{"arch": "uvit", "model": "image diffusion model", "dataset": "photos with spoken descriptions (Open Images, Localized Narratives)", "horizontal_flip": false, "conditioning": "none", "cond_dim": 128, "norm": "rmsnorm", "qk_norm": false, "inner_norm": false, "positions": "conv", "init": "orthogonal", "muon_scale": "match_rms_adamw", "lr": 0.0019, "weight_decay": 0.0}
Rows from block 10, named by matrix and row number. Rows with one number belong to one neuron. Each number is 128 + 32 x the weight over its row's rms, rounded and kept within 0 to 255. All counts start at 0. Numbers have three digits each. After the name is the row's rms in percent of the matrix's.
# fc1: MLP up (model.blocks.10.mlp.fc1.weight, 512x128), inputs 0-127
# fc2: MLP down (model.blocks.10.mlp.fc2.weight, 128x512, transposed), outputs 0-127
fc1.298 090:127112136159123124150118111162128096148068106162089081074190140144173135123195143137196108060170106170154130144134138152085116107113234127137121132188152187105069141102175097098149111215115155151123107172121116118060093116144129146171080121125125118178131095098088169135176090098085116106144123150119150140095152109138124087169126131138117164102102115169123148170152143164161127144085
fc2.298 092:140121126114116097138130118081121104120125145184123161139127126146135096156111118140078162143088103134143111163118142132122136123154079089130158159132074152095125116085100116176100152082104098120081137130079138099255153181124132186151160181096142196119127105125163120120117167128142130131073105097144115068161137096067126118137137123127151074124128123054090069065148167056144136091117
fc1.299 098:193162166143142177159075147084109127105149151124073057095173083151141106173053108143140100129150095154096085151140121094105096161137106131136120145059156142095119122152126120147180099139148116095152134119126140103129087182089145119156136115153113141063115128181092119139111166148130169063146193179082147110144133119100109043173157139107116098076165085163125095132103119116148167077175
fc2.299 110:129094134188115130150144143193115127115084188136060168143079123120084147091152164101125127108105161088149132134084200185166123100138133084146108141102073141111146138180163166135111124120089117162085145143133146147158134175145092129204125089120158129172100154074192112103156142156165143132151072156190127119142147124092122101073086101069122111071131178098157131099118161088092081124093
fc1.300 087:148072127132145072097187103150094121164151135096117147174146163120076170171116163108113183083116138178127104155122065125141118170134141126143136120119135099137128133116086153103078035189127173082118119060130133167084115200160138165078131141161111158156104142089172086176075113115131132138139098173117167150089132135073137148136079108106125191185107132120136131112082108145182153161109
fc2.300 114:075106111089116155104075104114162135130151097207118095110139107127095126088105051111154082101199132098055154097103210118084129127099144158126172182139127143144176144131138114146120208092154114124209126164103088105083148077087109104161125095131152137151154133135122204129175092092146119113121124162155117121169098134162109061119131175137108079112115095143144148113156094105147113118125
fc1.301 116:136173158108130072100149117160118109148162116177131152152156107091134121171144106114157127154159158145185118167080159137184124147142151165170155197147122156178141207156154127079121088060094141116111190134145105143141071083089105198164098106119118095179137102150118119134105166089093154165142130154143177134102165120114124147122144046094109118139136078156147118144201127148141141120043
fc2.301 089:147150126177085126179114102114134164123162168154108084119084130127155148143124147121062150153132060078102149117141108131103151151141086096119147166141117153110118129151160176109124140124145076143112129091102148118104122139159162093078130170137104135123106125161091103036135068140176172136139101147126079152090090124154155131162174148104156104065163185113053061129052083143143106107212
fc1.302 094:138119133088138139163155125135100107149145117153110144189181075126133190143120104053167161131110084156124108096162127133156080108148098129102147123093099143108083201045189106121169103138114130158117162151107149147150154123124084113169092142110192118078154146154110148142111197164116194157185067087072127093131107120111089118110127168116147140134098145179163188170151086096094112123094
fc2.302 113:139135128188108078089137168117165111117104216092154173093078130091132043087164119190146125114098091169102159158112131116065163097151147146114125147126156093091160119158110111115094122156074094139162102130088128110092091153098115147087147128144087122204056110135147143136117111101149141049129114132159137097121153062141120150125116122114186173142153113094130054126106162179120152114164
fc1.303 120:096153123169158135162101121134105105160091187137060166105103167160143157150137119083185153143060116142076152076092147079113163101157133188175184148116068091107126168181102144137168137163112155152183159136103128145152133121093097191130161132179172119152161126151085123118126118084138128068143099144165151101123121128097116074080124166134137109179138196099109134082175096175161142141125
fc2.303 122:084156123115154112051113124108110155113156101129171138217153176125077132042175118149018123117169161155142128123115085166135070119113090061114132161138111161113174091083161131137097106082129114074086154114138143079118099137183119142168088156092104110102105141138142140112114099095117118153108145113158076150146087127143125151140160081113099120088137046138129131157114128083104146142156
fc1.304 098:181154170109094125182142160107154089162118118097105097112105104111075148144165144163153124101141125174113135181155112102160154157164135131121190135136148157122111084101121137101128055201105075186117165183161123112145139018174187073160151138120128148116160117138092146122060154116159144088129156061145110086146143054158178154118098163156108134111101142092103142140138116129104098130113
fc2.304 093:104129106139191127113123135154123213116170154162145129111126153146128093119125118121105138114148074033123165114072170114102111146093179132125114140123142110068126105126169090143088137142149216112126155116143167118144099161076083192142086166131123123176090100069179154136151065119117105119152107200094149186123098177120158089101152121164140143103099174146168133118094105160175162166114
fc1.305 096:114169100087118063144107169166108125134102161047192143082142142078129168110137102102083082085122168116174158142131048070139145087124131133101109117111155117129115115107154129199097072162114101084148116072110134159168106143160138154133125097139128154109079147120088084152132176116087104117153133090118172176124095125196078146130176150079131090148129146095119168118166159158129088070104
fc2.305 111:119129155121165190141120007076076179118170146157084152185112085133124101152106166118167164147153114094084118118111159143151088151081099143133144119195129136113120161118187101101126149050111159132190175156109129125118163120137123091119142152165103110191169124174149135114178121118149093175158098154130063121095105141088139125173106122121109155117095131118135102119119143150181122205144
fc1.306 090:157148142120090095156173097091136069151123126125165070199124078117114121149142139134142063125109099106110149094120145108120113074073165161066086155106132088154150120164158105153155107055106118135162147078065169133187122128168168125070110173052128159149085159094152094130144122119077135107169139062137153163124132166102121046101155089101110126134144102136164142153169101107152126137151
fc2.306 102:153201132126095127085072171109082148113115104133154134108159144094139113175164140111121112155167144144093105141152144150156143128207108088178154115142116096128100139141119148132101099184178147129172100187149161160136092184109102160142115143162163104076146082143121154187117094124145146162086174170124090138172164117165124181098084096115158094081076119071099075066114168179079149125153
fc1.307 111:229109121159124197141084115117120154109137148111142144136111182077141130134129087138147112130117154106110138137120081181154124154093087123107103086120144121133087135115185085051122101173107082160102139162115085071087149136124109194117148121144066168071097151128111128143161128075203097131138115115099135088059158091139146171133109125123130119172158185136088180123094105105189099167137
fc2.307 088:110132138113129140125176114142137096160163158172136168099130116074125123087139180105089128127177110142106176132141159121074129132157093133145208132138139155125174134103067198159144173106141112116110134071098110166140176145156119129102129098100122105141127119177203158126076122199075178193178113151181106160130102138115062089138105141153107156044151098166173075158097129125139123137099
fc1.308 133:119105107159091129120127098096153198133131156128086127057089119124128165128129131113183079145129185107159121104061157108152111151052116104138106162127125129124169107099156145120212119122113068139133148173099145143132110066161174178150070130162156122188130134153153082126176050134075097143145115177103178139098165145185117172079153146140156113112129126178158146145117144117178131092170
fc2.308 122:152090154114145127136168161141132067114126151110184118177126112147106175098084137108154061139142092153170121141140160127047128054171161112123077058112084104139185121113093130152066182149108145100114173062121129123151124156117105129107142131105167145145139133094117155107115188098124095114073143091164139132075115105101146102197133159121119132110199142164152082091128137143078171150066
fc1.309 125:092157092101162090156130135114085150179157185112178110102102135139122126172134116065185167108056130134061123067140143110100121125100161123112148122137118110127115158104108168087175077161132169079211129105094069144134117103094124173134138106143146144088181090088167130130148159086154187075150115126170104106102160107093087126150114114113182094154148112099107158079169172151138164181126
fc2.309 126:152023157135170158124093142144132114093169124038135102099078167108103117094142149121063092177186140169186110157150151111112172089176102164114094160124140113155121106131154116170142099145136115122067179138155135099072146175109103065160129129153078086161136162114153147125071066137142095188105120096117114136164150147131176112073142095146102116135103113154138114151147095145137105082141
fc1.310 097:139181155137090152123095126071076108155046150160137103118132129132112170128159112094110206109135116152138072155112144122098111144070064149111115089184162137167119167123111124044155140163120132135119117103106137134175203125076135146109138104168097091099112175143161165134154150097111187131115078184103200135157111081137128091106092157100197165117115146129174104154106135106141093096149
fc2.310 113:133135132150174060129162084161107097099165079128141136088080160072169120102110167152137079119154153121109168080113103137171174127109222175115159130084153090124148057160110122194099113106146108134179139143115117124119121124179124135122089112129147111146093058094129086150139123136175129111150145110194100145085129119169074195096162082131097144193112149098077101095134122111101129170114
fc1.311 090:125149123108133182164168212164124094159183127089171072169103086077109115098179141140215140077125118113121154148066141146146138122185106187159136132173140132114153068173062136166163185107131126112110154195171150170137133134141080107158092145125130141136113066154142124113135097107156125116119132102118150157143125148116062137144080165070172096108157095111113076135120128103096109109127
fc2.311 093:138084114139156104092094056070108137078116129132110171111115082147082116141085148177134128107159111082168080105130159136091131106062109131115109140142121167124130187116125153132095098104122130164120155124086149172147117119141179130130158166160124174152137132120123040101128149095060175099202106143142078141101151097160124109177172123170111189172084094156111169110105162150207144173157
fc1.312 096:153169125103118063167115112148063141165097146137149083136141131138084153065126140134162197065129111079147062107148170088086105136163138112149120103146163109078100082094072178095113138102161075078083118159151053116132137126122116155156129160135114174115121080086143132115164154070119121133098117116183102052144100125128132089143138184135087137159133102164135137089147092154092151179156
fc2.312 106:097095105125130156114138109105155135091130083163188162125112118124148073172099117138113148159086130067129097132188088093176103123098133073137163137108080143173170094104150139142144134121073124192102164102169151208102078115108122108149128115174128122148149098091087090194149175128112142087140170122162108172123181178130154122178099096128128132143131035129092190097151165158097157120093
fc1.313 086:154093145100064149095097144184113140128146085098144115117115108130131139158158153097144153070069161119112137133170198101116156169122087120163111111129076177168118110082152093151168050189130109155075178154114161184154178097105131109170108136143149185155094125137123142136069171111180152118197075080116105071158151128145135153121100135129066128077125155127157158115080115132092139126129
fc2.313 094:077141106147138069127138216093187151142122165140119116117154169120115127134120072201121077138133061092092158197087146075135124102144109122111139116101163090180165137153112116101097133168158119132125083126149177125124137245126123079143141180118111099134110126139136122134126106074100136082121178109152129156088124127128151072174159104115169185145130147135165133202132117082149135156100
fc1.314 088:102150213097154083154120117110153086092154117158091106132183095112139218150166141120140142079140090106172163150142163124116186166111152122123132112141135143139145147141150129131120070131078123101092142094145138147127096049106109104089120174105171135138149173127141110112175127146131097123094189116155184193135128127149170067108099154146069081191126125081107079078141077110081085122155
fc2.314 089:120068079069123070119109169102139135110068074113104194155217161124088090099116126110121108128144187176145098132168122135138064073153144088122145131147094117124145143143127105113103127100105154144114155135114175133110136178155127114166072127145093182124113098125095090169161106122095187177141160147117059126127152186142094095187162125103134079093137169137110148142170160075095145141170
fc1.315 107:104088160214109110127075097110103126114106128138114158102147178163117109071089115090162092158156111028112165136097076094120145133117156171131129102150202068154118135120093169059138119140170168085144120170116098137141117120116085157144144175142077101117177076084109126187147150091114108125101112177158123112116105167126091122078130135134150123145120116172156095081128040139121097139133
fc2.315 124:128193079134225047154146128088117134212134109125096139163065112116152116150151131194114156126109184152075115148109123151155130093126096119145095110144058137107110115120206089163130186152106102197124110142111137141129106110139127136137118081125178169150076100124149107129102165156132166106138131172166159155167151144113158126132183104114132140147117119095125156141113182066148139115056
fc1.316 102:128092053104099137155121099191102142111137135113153120075126109138188114086127175133149093108155115137164149083123127089137148138107155089197148146179162156119134171107165134219109088161181173124117124134091115120149086148071137174087064123136126155177115150159086182138089138085127134043148167138124146135108083163112070167151200126126131138119146154126069180138128156097120121128127
fc2.316 093:134169154153119116099162095131104071147134183115112125161166107121124138130105070127121111116103149100065106162119159105171140188077119102090103122084104185116103082062142113129152146077125169110171077148094200142158163180164140176091129118103131132080117127119163142142114145109156099177121142098158150157185173112126165103172086141093118091089132072167133148116119080162129150228094
fc1.317 096:143100170128116150170158066121080088140127134110086162139126121090131133088109091172078115195165145142207124151156170136179129113063157201184173185138151149117101196162124105164119116105084093115086109130102139120103167143128125111133086104134174144158138116143072173164124165145150090118134075149082087141150039138111133138160160118100068125099109146153087143130126151098109105157090
fc2.317 085:180115162108155077162123101136077130141211129054146108118109213146086128115115149077158147174163179107114131171150129137149169159111122126159124130137121128187126120120163090183159088113124090138070149105096143162122123142110126117088114150125087119116111128108099145076079114156178196158131151095045132164088139168171087125124190125152098097103172105157119184102142161085105148163144
fc1.318 075:138089158106208097118154097110109141081116138114184104145099109158173148102104167120132191106118119173173039170135119140138152133107076177128090148114121133097155096105123183175140087115167136175081193107139124050127154076139134156112127160114170177154148157152132123091143136116181136156167167142091170162154149144149172138075101161083162154136156112130117081142179187123126086145115
fc2.318 096:106132112115090148144163157129135099126134150189132120169137148122076113126051154121097103183144139162135174112179149077191107107123144126147128112141125123201087122161142086093182143124043119114165097142164125140136183177154131132150144129117150125127134122097119091175137111184107109109084144136157097154154060094112093116195115102166056065106145118146157163150108055111189135118066
fc1.319 089:180143088118142112202148109165158169108111127112117125144111102120140168140152059118130155127155118106138156090138084179168158106152092178132127117226123146116157131142139066109152098215116115133106160136074134150074122169138187133165130181178166137168157097154133098177148168120121147103154111094159188159101140087127094083085127176167124131117177116196104133142136117156193112144128
fc2.319 087:117096149168078077068111158056139121158150130156132204149122102107146114129091129163069106100112091130099065108092113091094125176117126129069127135109120091132122119159128154174087098087114144111176134151103107091123091139125089106134112174073092129114125135116119077106146109137091147088062077126074076181144189142108152140152081096111174137122095130079118116135116097107033152138175
fc1.320 092:105150116067135115121090150092130096118129162097193120160109121101067161108080142094131137171120127148183155123101176078186147171090118136082107101122150135165125116158136169105154109132177207126148169128110133140169093133108112133075069140108135110116178138167134174180091133086134140158144094173170104165127094121075164071122122094185124162159107134151174111121163179060090072160111
fc2.320 097:123096113173103131149102124164148149069142154182106167144134165176116150141075107170107181097182096071156148119148133130154121084164095092065134179105057126131058103137158081090175115128088117089119086111176109110160125095138188145153186149139152114190143165102112139143126148139128147121092167122108159119125162125108123149170094084114093072057106137096104185074102129159144100118160
fc1.321 122:142097090075111151170110043182087146154099135164144076104087104135109093151115141144126173177158136118110109118183145142154145127103094135182145143152093131128098169154050117203075102099146119140081138185124112132119094129034144095130110158133134173157122137125129135098144150116127081119105128195128127140094153120141086159112139112051119196102119144144087142079117107092143173125055
fc2.321 106:134145153152137144163174145139110078188130162108138118147113145134189175115153129165150104084155149131145114080106112112155091150158126068122112161120148151108080089118153153183087072106186168149151103108099159114115119195145114151183065097169109134077126111133133158110049149109174141106170203140136162146134131172137153113145122148107210077098141105132096092129135170178108102183185
fc1.322 100:130156159143148053141140109095101155117089121100142086114083120163139102176128163101110117093095105117148069127119194101090137149171157086105113190145163136080123127102151116159184056134097095099127072105091168136088142126093153103123090115127087132172119120110139046091092122082086140081130145188119151121145135078113147099124162150169100151203204131155125170091145138070152145147130
fc2.322 108:100104166153129154132162184134104154150116126150105132138173112091105086094087089156151177142177135129139123132065169141188174087138109158105145139174162150119112123154118142112186143137058128184118092186110128119119142092183146134209084129081130148071067148078107129126129137120134106180108111116165124152125147120066132152154100090112172114114105079138170055163097151117168103205097
fc1.323 099:093143148158105192131109155111136133147127095148073213165144092109179161163134122055156100130069105150092165068085128130145101130153103154168115148109137168163129154149097191146097138141149143134139139164110156175174106097102051197110125130178134178083128118155112107100147136168131110101145109132158114147161188156096153058069185141117094120119096114096101133176183107147143117098131
fc2.323 098:130152150125127155067151098163117115097147089080139111189144152099110094135141144201160166118177223112146128171154154152110087049130121111123164130143110148144090109150115034107139090114044100099156103147102121134104149148123193108101152120099130116162085161098112151112104107172158148168107096123186092152075123102151153165142131113183106167133119122132132122104099184079119141191146
fc1.324 096:150069133056133127180169124117135088158143168120132107118127111126114108148119117089112131136185160170129092137124185116129126184163136076057135163095090161108145106136110095171130151191156154078090117146118149111122075185136169108137072132200070153103091121175108154125136103124100169093173078129093178068136120154100135177124056110113111074158074085176105118134096148137133124128120
fc2.324 098:111140092178180069150061131131110108114124125179082159135135096113089171137126160132130196140106116116087149121069113113144108055124148080085157082122131153132188109096191145090158127088149103115178101143086156157098145111160096112081164138141149070144124140135155125122195173194173153122187180115112139092115143143163159161106152138162147201089201101118129107125133135095148138118104
fc1.325 091:135113116127184100095118159169097125162110135118092151109079082099088113098107152161142151171138049157107156125176111076120129091125131108126151165117121156114114177172086122059134063154086199129202136096150144177113136125106148177120093185156157066189096179128136057197126100121130161114145162112111165099118116129091119147168090147113080142121128152122134134174109153162163150164097
fc2.325 102:128128163139068115125134129127133121068090150118110144176170099156114087173122087090100129109084170135113129126088132146108189155157123079142125156080115107188198096114152161187121144121184087104114145187175136085170124134142125145156175137139165198077099104136096197096168135109076111088095115111095051159106183102148133151110121106155166080152125132106154126105177124148111072100105
fc1.326 095:131097146150177102177163073099086081185151116080143143144099112129115163059122096159112174133116129035098130144094143104160079145088117146094109120109102073105088133119125172184074138131193110143183138145088133146134158144139095181079112096148127203127104095142128086158139162092116101147184106099148114121146070122144168097100143147143091115153186109083180161152123150113097113089118
fc2.326 099:113111098090138184081113135126129162097164131139093128113155124105128115199113136100142129164192089130155066155173122107107146135122090099126085148097148147091102071107124150142232094167048118097123101133208178176108096143111149138137165099145174067149151160086096134115104144151118112129049106180115128108097140133134111136177137130149116062100107121147061116095104131131129164181111
fc1.327 116:138144097154105112106109097114126151125042100142078118092103137124127128071173132099123117118073076168137126154167046084123141130120147103097091102113139057077113149116136113080125128156072095129161117119116188134089099137120091156144115129157114085145140070095186159092171148100107161088158148144131106134132101098076156196100085081125169134182117104182162150066155069137121081098131
fc2.327 104:122083109127120093142136127132113120159162162115188112129064021140133152162110158145104120089150176061111159126062191112198115124136147165116109166150110153095119099076121113146138162105143167142143164197150092148198153102191141189084121130088135170114126084153098098168098100159134116140096073075152139122147123123112114057142170154100154117126112147138088150156140142120135108144179
fc1.328 172:151085151149145121093175104119129159151117129109135103140118046127137149169066098138185193106079100113141151123100117127152135170114098103165117183149150157098110146169126152078169186160116110134145172123149171136136129138100153114128106111063135049156120145152113116198203114178109083134156093083137091148136105157078218155117121166084144071144124159136160106108087104166088130129101
fc2.328 146:116160139138123159134104159172100117152083150135103187144129141108077100101164144116126178216143142121121177105120148123176102151147139156097127060160128138148123113105106115179090062114114183163095097129135098134097198134164159122120145144181059137090178105125182098097046117087089153108155121133098181113141138150155058081134149161197093133159110132113093152156153107097095091128102
fc1.329 095:153084126122090119185223074181140130138119090150170134117132151097134117177103157159066202119137063148127118138106135135101116185116058151152170123160135163107095112128103114124089147125196136126120118119116148143153097121093133144145131184133129118127149094163100103141159178053098112097034091090150179112093137082113104170137127143141080083143097142138113106122153147106070168134083
fc2.329 090:099119135083107163138095129083115096111127172163156146200112093111198124158200122099105136107141123108126106084145083112174122114102192106145131130121077207149153138101126120174125095160101143146063122105163111089122153113169158113088160064097098138118118104172110186133130171109141083104175146130106124118194144172114160074125115126129201146126122188128083135139054163143110092082138
fc1.330 090:194137106067153080116103137158128136082130129137083108146120114096067120109061137116142144166133177091110178076171091134162091112087161159150156166103071128142159131147089091095075158137160091211059128130144103137113109110091160131134135104178126120114123129110079141129105118080100161104186132158104122143143119175136152135109224129133125155101175082177108085149124071090166149139116
fc2.330 095:066116161164149189150123122078137109146127069105156126169112125171117096108190109112186131152179108178150103141112177084124197189175128179095106085142103094144109174159152175149131097124112119082158086156167125147137158140087147138104140139110136193146133122106137093125132164135162118167100066170137124087119179086160051141152121162095134111101113142118113128115140065114119079109202
fc1.331 107:183101132128124170147122139115123145110106129174149084188130087097163176144142168106151136108142102179142132091093180106145098131111119102039077147081111129130086139134110104132150154113165157131108123110179151120160093172110123127137105088151100109086075183113065124140155143138128207115160147121127136113168119233183093137189118098118111098164137079130177163121106154155153066188105
fc2.331 101:162127142102073117091078087138167042124148109104109106035143139107085132092129064167162118142161172129074137191134138123127194059129128121124079104129116131115127125095136103105096112120136142092156129122073157122081129084165085096146156152173151119126203163154176140075158162159146116094126075123105153112124137104111148139080143184101089148126155109155075124117097118178121127162069
fc1.332 097:116147091113161153103131142132179097101098118168136086165132138107164092156108104150142075110111103116074126121098118155102095106076128106133051068154119188103147101170125176081100094111147163111117103100149126146102154140079086096166127161164096081126091153085097123142109164162149161133097150106103107109147138164096155135187119190154084054161032154168184096124140119107113138194111
fc2.332 082:166134101136122141139153114082115141129156170104102142152089145152114169156095157134125112134040148149144141107136141157159150148162098062119170091184160183159111123057140079169146177119131107061126136143088163110193103096143206101138127116104066165111114178145080126164104115147092120100144135141146104108101147087083155105121193156123135131122031090104070107127085144173123153131106
fc1.333 088:160174108132098105160189097066127134087113132116097074111152102186117114120173057139154116126132148098141101195191171145119126148088144156122171092134101143135165103058144066174111113133102164122088114082113136132093104141097135150110082095156121107180119140166099168162144099152115094114118129186099138095194210107058152172130151180114101105165146096107143077100142099127119143136101
fc2.333 088:119078152100199098134065148158125181123112174122122178126130086138126151125089153124100153142207090072114081076082067127169121135103093110178130134148153151101098134150183123145122130099176104139124122180202132119219126110174140097206106098125093165126174110131111092103121125131149161160152140072156122114123063106141109125104173139149133159114109138117103143151077137121154185167143
fc1.334 107:123095165096127116154147095137162157085064116123034189185148118128131144122130140194117170134114154125113073112149171082122150143159131194053145132156165168166109109096087093065128145124102073153164100140113172093131130125125199110110136093106161088171111125112070127151158076092129098068138094105136091155133172149147131126137094125104070117110156132078156121171108077082123132116131
fc2.334 102:112116159090173170139153162152119143174217106197106104107127093098076130119110105111154101182098121124122104149123163186152082119127117121121075089121095133119160095087115107153122137181143156173172112132093149154065164115099139120131167098114094134134128065148145109159100061193070111097171128123104130162109150109123095175137198117167138102043055115161133124117144155157140099161137
fc1.335 086:082029128125089093147156149214127198052085110100160093074105041112122131176153170123114137087186138144106138166136108132133173087124116094117094172073136101166133098119120080118143085136104120170117149166141113130142173056112081089130124110120136158161058146130132097153148155135124156116108133121144155153131148181158110169174100144097148132105125099129168098115139117102103143092154
fc2.335 088:154126144142175143117118093048102128194133105176124161164175163126182139135184142097104118151117126126152141112155123130142080132121128103133163080169095189114114158147144164123076127140174130077093151161070191148142136245143135080122093155093079128143134113132086154122110149133137108177148200142132159129175107108163087137120155112175122102108136205149089147149114108138143080179101
fc1.336 096:132176111123078163113153049100114095091137083137083133139077136122158104137142108160188143168084091152081111116122149069107154213118098164144090106175131132113095161160094083109159125099125127134179135167164145145098130068100118096057116174112139072113153112142082100149129138162115154096141175104109138191094112121110135109138176082161097115209192122108138133164150104115148166161141
fc2.336 120:146084075144079131117125145154082111186112091113098086120094096135099145203078072121157120139140110106093142157131121140142078123148169147144076134178139128096144151149098142132113092122091167154132069180118101119074094158153168197099084194140124138098148159115177193141053109090120185076129187154124120165189143089100153144091108139129153183092131116156150168105143113141137141125121
fc1.337 115:122144148053105100143136085100135100121085204160128147104177160080100147138176101155142115105122106180123069125097138145131108134094168155094139101093140100181127179126094070121104141137069146140147171105091193120186104119132124169183101122180075131045128182142145128166160110147154174094142113121149160127110169115117090110142105087125067158150094111141143099114149175125072119184094
fc2.337 110:147018152120210121081120095153116124154153096124112116157107078113172146076090127155088124122179138135042159094092154121122109128161113136187107108181074125112063137116106098118141143082176125138158147183169132095143107114112115110081134129111115122153123134125203097145091106096105078159158157080136139135171161122146090108113111138118073065119167136139109114057148078140130139103121
fc1.338 118:139174181092140124123129152098148181073111083125100153161093134149068131125104147185117111115161094098159155116150120230142125119158077107116133118121159106122141126158108165060145167157082117129108113189087053136158092124159120099148136205131108224115125112126081139131167122129144105108110134130185156116091090108159134061140176130150122088077112118121173131114135054131123160137157
fc2.338 103:163113165155133156171109112194220100123133104176102132125123122166176139139117138121104121160091130104127145143143147099136137144190162174088219136107145144147094105124129123075134117157143146113145138130089140157109170150107104092118134140076105022114129137146119074119071131131112084186087094127052124183166073146094162130092126176123143143168173110151107128160139149080086147071128
fc1.339 093:153082140151140096107187114131117154098136179146125090134063125133178137135100131147101100127107089088136127072108108091193127145113164096127118130117100097105121154118125121169123100106141097126098168137172145132155211122164152134128141191188129201151140110096102098090147110067108189146145145158167093136213121121153115068111092101081157097086130155204094140121160117154162083192154
fc2.339 089:131151119113130134148054151130154108135112070122157144086143105114131139133120088103126105112094167190104156155114133132081156111162120167162098162155156179137140098141134133080120156087127135124183104156100137139150084133076140106116053053161154090108169130138095114118124129176208122136121114136074102148069143165158082118148132168223077146144047081108146107159121145075124177111083
fc1.340 105:093189139137184076126142070104148137111094125186122086139165168158145151107164104129170132110105110089116149193126121071203114169159164087107158181077114131102149084133126163113204097135140118106106106128143096204127115085158071154104114112133132097101130137107078109095124151134135187140140175113066149115108141154121134074148123134146081108086134078148136159169153179197103157145110
fc2.340 109:114068072083054198099137089178112060171129158118123133111056109145133130148090163102103138147105081081156148076112165111119120122107043156196137124173157179132123093108132124128100113139133136107141135095121149079088079149144134085145099172146079141150147099137118093164135115138112078136115150170128069091089134167095164176126101130085141115102113141132181109149154090106149072083121
fc1.341 102:149115118157121060094134104138129210104131185084134134166103089052105123143199147094178139099139140115162171155092155128136172112163179121140090139097139143136165133088155100144127082093141128131175113112117104172103128159170113075162125148170097141144131153131088072161166115111049109121118159111128198138160106129214115155134136147115104133088149126063156084141175152078169102128156
fc2.341 102:149136139080164127101123133164137139215152110112096095117130152126127125122080072116095130120168117171071062124199110127124100134099084178153149127166092099140091113098131113175136093169136176121135138159178123101117112072115145152151116119068141123220122105111185100115095102151172084161121095161126108099072138087122087118103069137070153125155153088128142169157064158174121139172101
fc1.342 121:162108091126121106130121126141166111169165083114136143121150021124135094117158146072137169131167159094130180120155171096109205161151122144156177148172013141167185119184132131107124087122168133077153148166100116151138108137107156166106108181062217110141125114069105136122158106126075132171172126136128162111118116144143099108100142115106140133088091145128140152168119132152154118121156
fc2.342 105:105093182147117159114122142122130173089119032190106087171103153150127063116126085148138080112105153083102109103029109108148135107071106143153109105141156162124134167053116159119195166077145106108139109103165136130111093091173097173149148117110123162140177139198143111056131090074144109102184130098133143154117163129107135092148116134163108133133168127141081134118125134130151166090095
fc1.343 099:166118178071103120133158100210161127132117101097169075079160096156185134148127113102139108123151134123090105141121148159126131146203192107084092114131109201132095152081143091159127083170083142141074146159071113069131151099135141068151075150150127114179131101151143116150135212105129180173135074111140125112106186128102126133126139141190145102117101157160103152172169147156132146111117
fc2.343 100:065195171120119103118089151054133139164120145131090121156153069102130138138105172147072159110170112141170118104080126117111153136086077137184144119078188078119165091169175079152087143183145116128138133147063146165134083183115079166119142127198120112103119118136159113147147095145110085092096161112135175139130064158141126138098122110124111147041099169158133152116132140130110155182125
fc1.344 102:164093092138104158163147154178171089119160108140092164113156061095148147183107170137130208083101153182107188108112099156109133110123133150079093114115146149143157033131139133183142157177118131125086174132129149120177111132106115185081142091204104095142157161062162132165163126103103170139129082142114108136143169142168131121114066153146082114114126109151122116183073143117147095137129
fc2.344 103:097112143120106116109039138140137052144167144109129116135036143134126130098136076166063105101155128126148056126084123117152179138134135133141115089163126107106109099152133109132166180081105145118113085146112206115115138110148136076164155180056145122110144132094096164127134121134124112175103134173201173134118111185092123114102036180138105172130160110158139139144142100138177110161148
fc1.345 087:144127174166075092124180162176109035150086122083089119131093143111178113150152130205154101127098147159167127114110091136088121122116127150204141196139110107139082133120102131108194097121138101086180159159079222110156120111081154133086145128182174131125111155152128092133142121167117137105149127122163109097083140139177114120145096141167106176138172119054102138117123107096164114116144
fc2.345 083:129154127070168140177099136152103131179170092080122107166174108133072189153150136085160160104146150113167162170094135119149109164125129173110116140134128151145140101121120119170126104120091131076131123038180082044186135106159139154138094114110124121115137131159043088121115126171123144134114202131130160118137132115134139115099150136154167125085084163132084087160138119127096054095217
fc1.346 098:133103092084157165115163101158183121159144105165139135112168124132117144092171129127145101129152121041120167124119141111180162169162167127082075111155095100143159081124202132087140128155163134096147155134117080084108114182136109197050098202118175130108182090097091130174154130175138119136132170124169106116134125196096129117099145161176139164161110103136171130157134142197146111110093
fc2.346 092:120156151168139125143057169154108118198138117153090114144157112129128107131104157131120143067143092162138112144097113100082059130038073158115157116078172132143092093117103118161089102176098152141081057055077164094116152112124108106124115082142100102121116132167095093125180153125149138126095106145088094136065167108147142154149106111039104085095122091130099114121141142099076132146171
fc1.347 092:145181177097112159164142176134100110088064173103122086158179139147073168120116131126120140049121136102146099092221151155167131157128101136161079136141111136119115065129079133166147114183173126138096192153107125116119127135153171115163135130110165081133084155147162177172102120093159111137166122127134136079083161068100184109120113087115110139073082112162110143171155086102129162127174
fc2.347 072:092071060122153107090156131120145147107136098159175175154114181199186114166162150147159165169133154107075116120149174090048138149178158133103157136090145127139194161159129103100102149100110141167083078138089161199128146120153119086151118170105156123126057111152098125170118125143110183123083136098134153167110131151120132132110076139124199169128104148094144146113122115146123167083188
fc1.348 130:127126179145101147157101072151118157161093103183166156130073146110081135120083149137118093085151134115130148076146177085127113081070151121080073109106110110151136153116125129125148095159134115209173140109085155164152180073181123116135112104181122090172162161135110131108166176147161091156121097090077088135127130163150104154107115208187149103112108171092062131086133153114108131097081
fc2.348 104:193115073127179100161149136123105119161121147056127149132099127115127170113150139169145077172076100118147140205088159168167091179171113093159156107121119082137157139140144127141104128159090110027077094171183090105143120196090139117109102082096180137085087135110141092138132085114112174093119115127156153153196116064137094147131151154104105134131169146133161135154117140139094177134140
fc1.349 115:104160099166133163117115190120137099125161135099110106089086153147119154127092137144141134115177103182122124111111126111191162108100162111115107146128087176143139121165157165067115123201161115133167136178094077135181129104048103121166076098161113064165133094086182149102149168134153172183117112205159120128110157155134184186158148120158086132148084104119100128151182170117080118133100
fc2.349 096:133163187121152119152121098214155109130118055139121133159216147154151130119125159122128181122070098120169120116154098148125181087157098120146126080138141130092064133056149095145118126164100074125105138193129147165138126180112175102106111166138145138087106165149069208133124138114142153124194175113146110133109120152163134130079085152151130112176126169118091147136074100153192104118133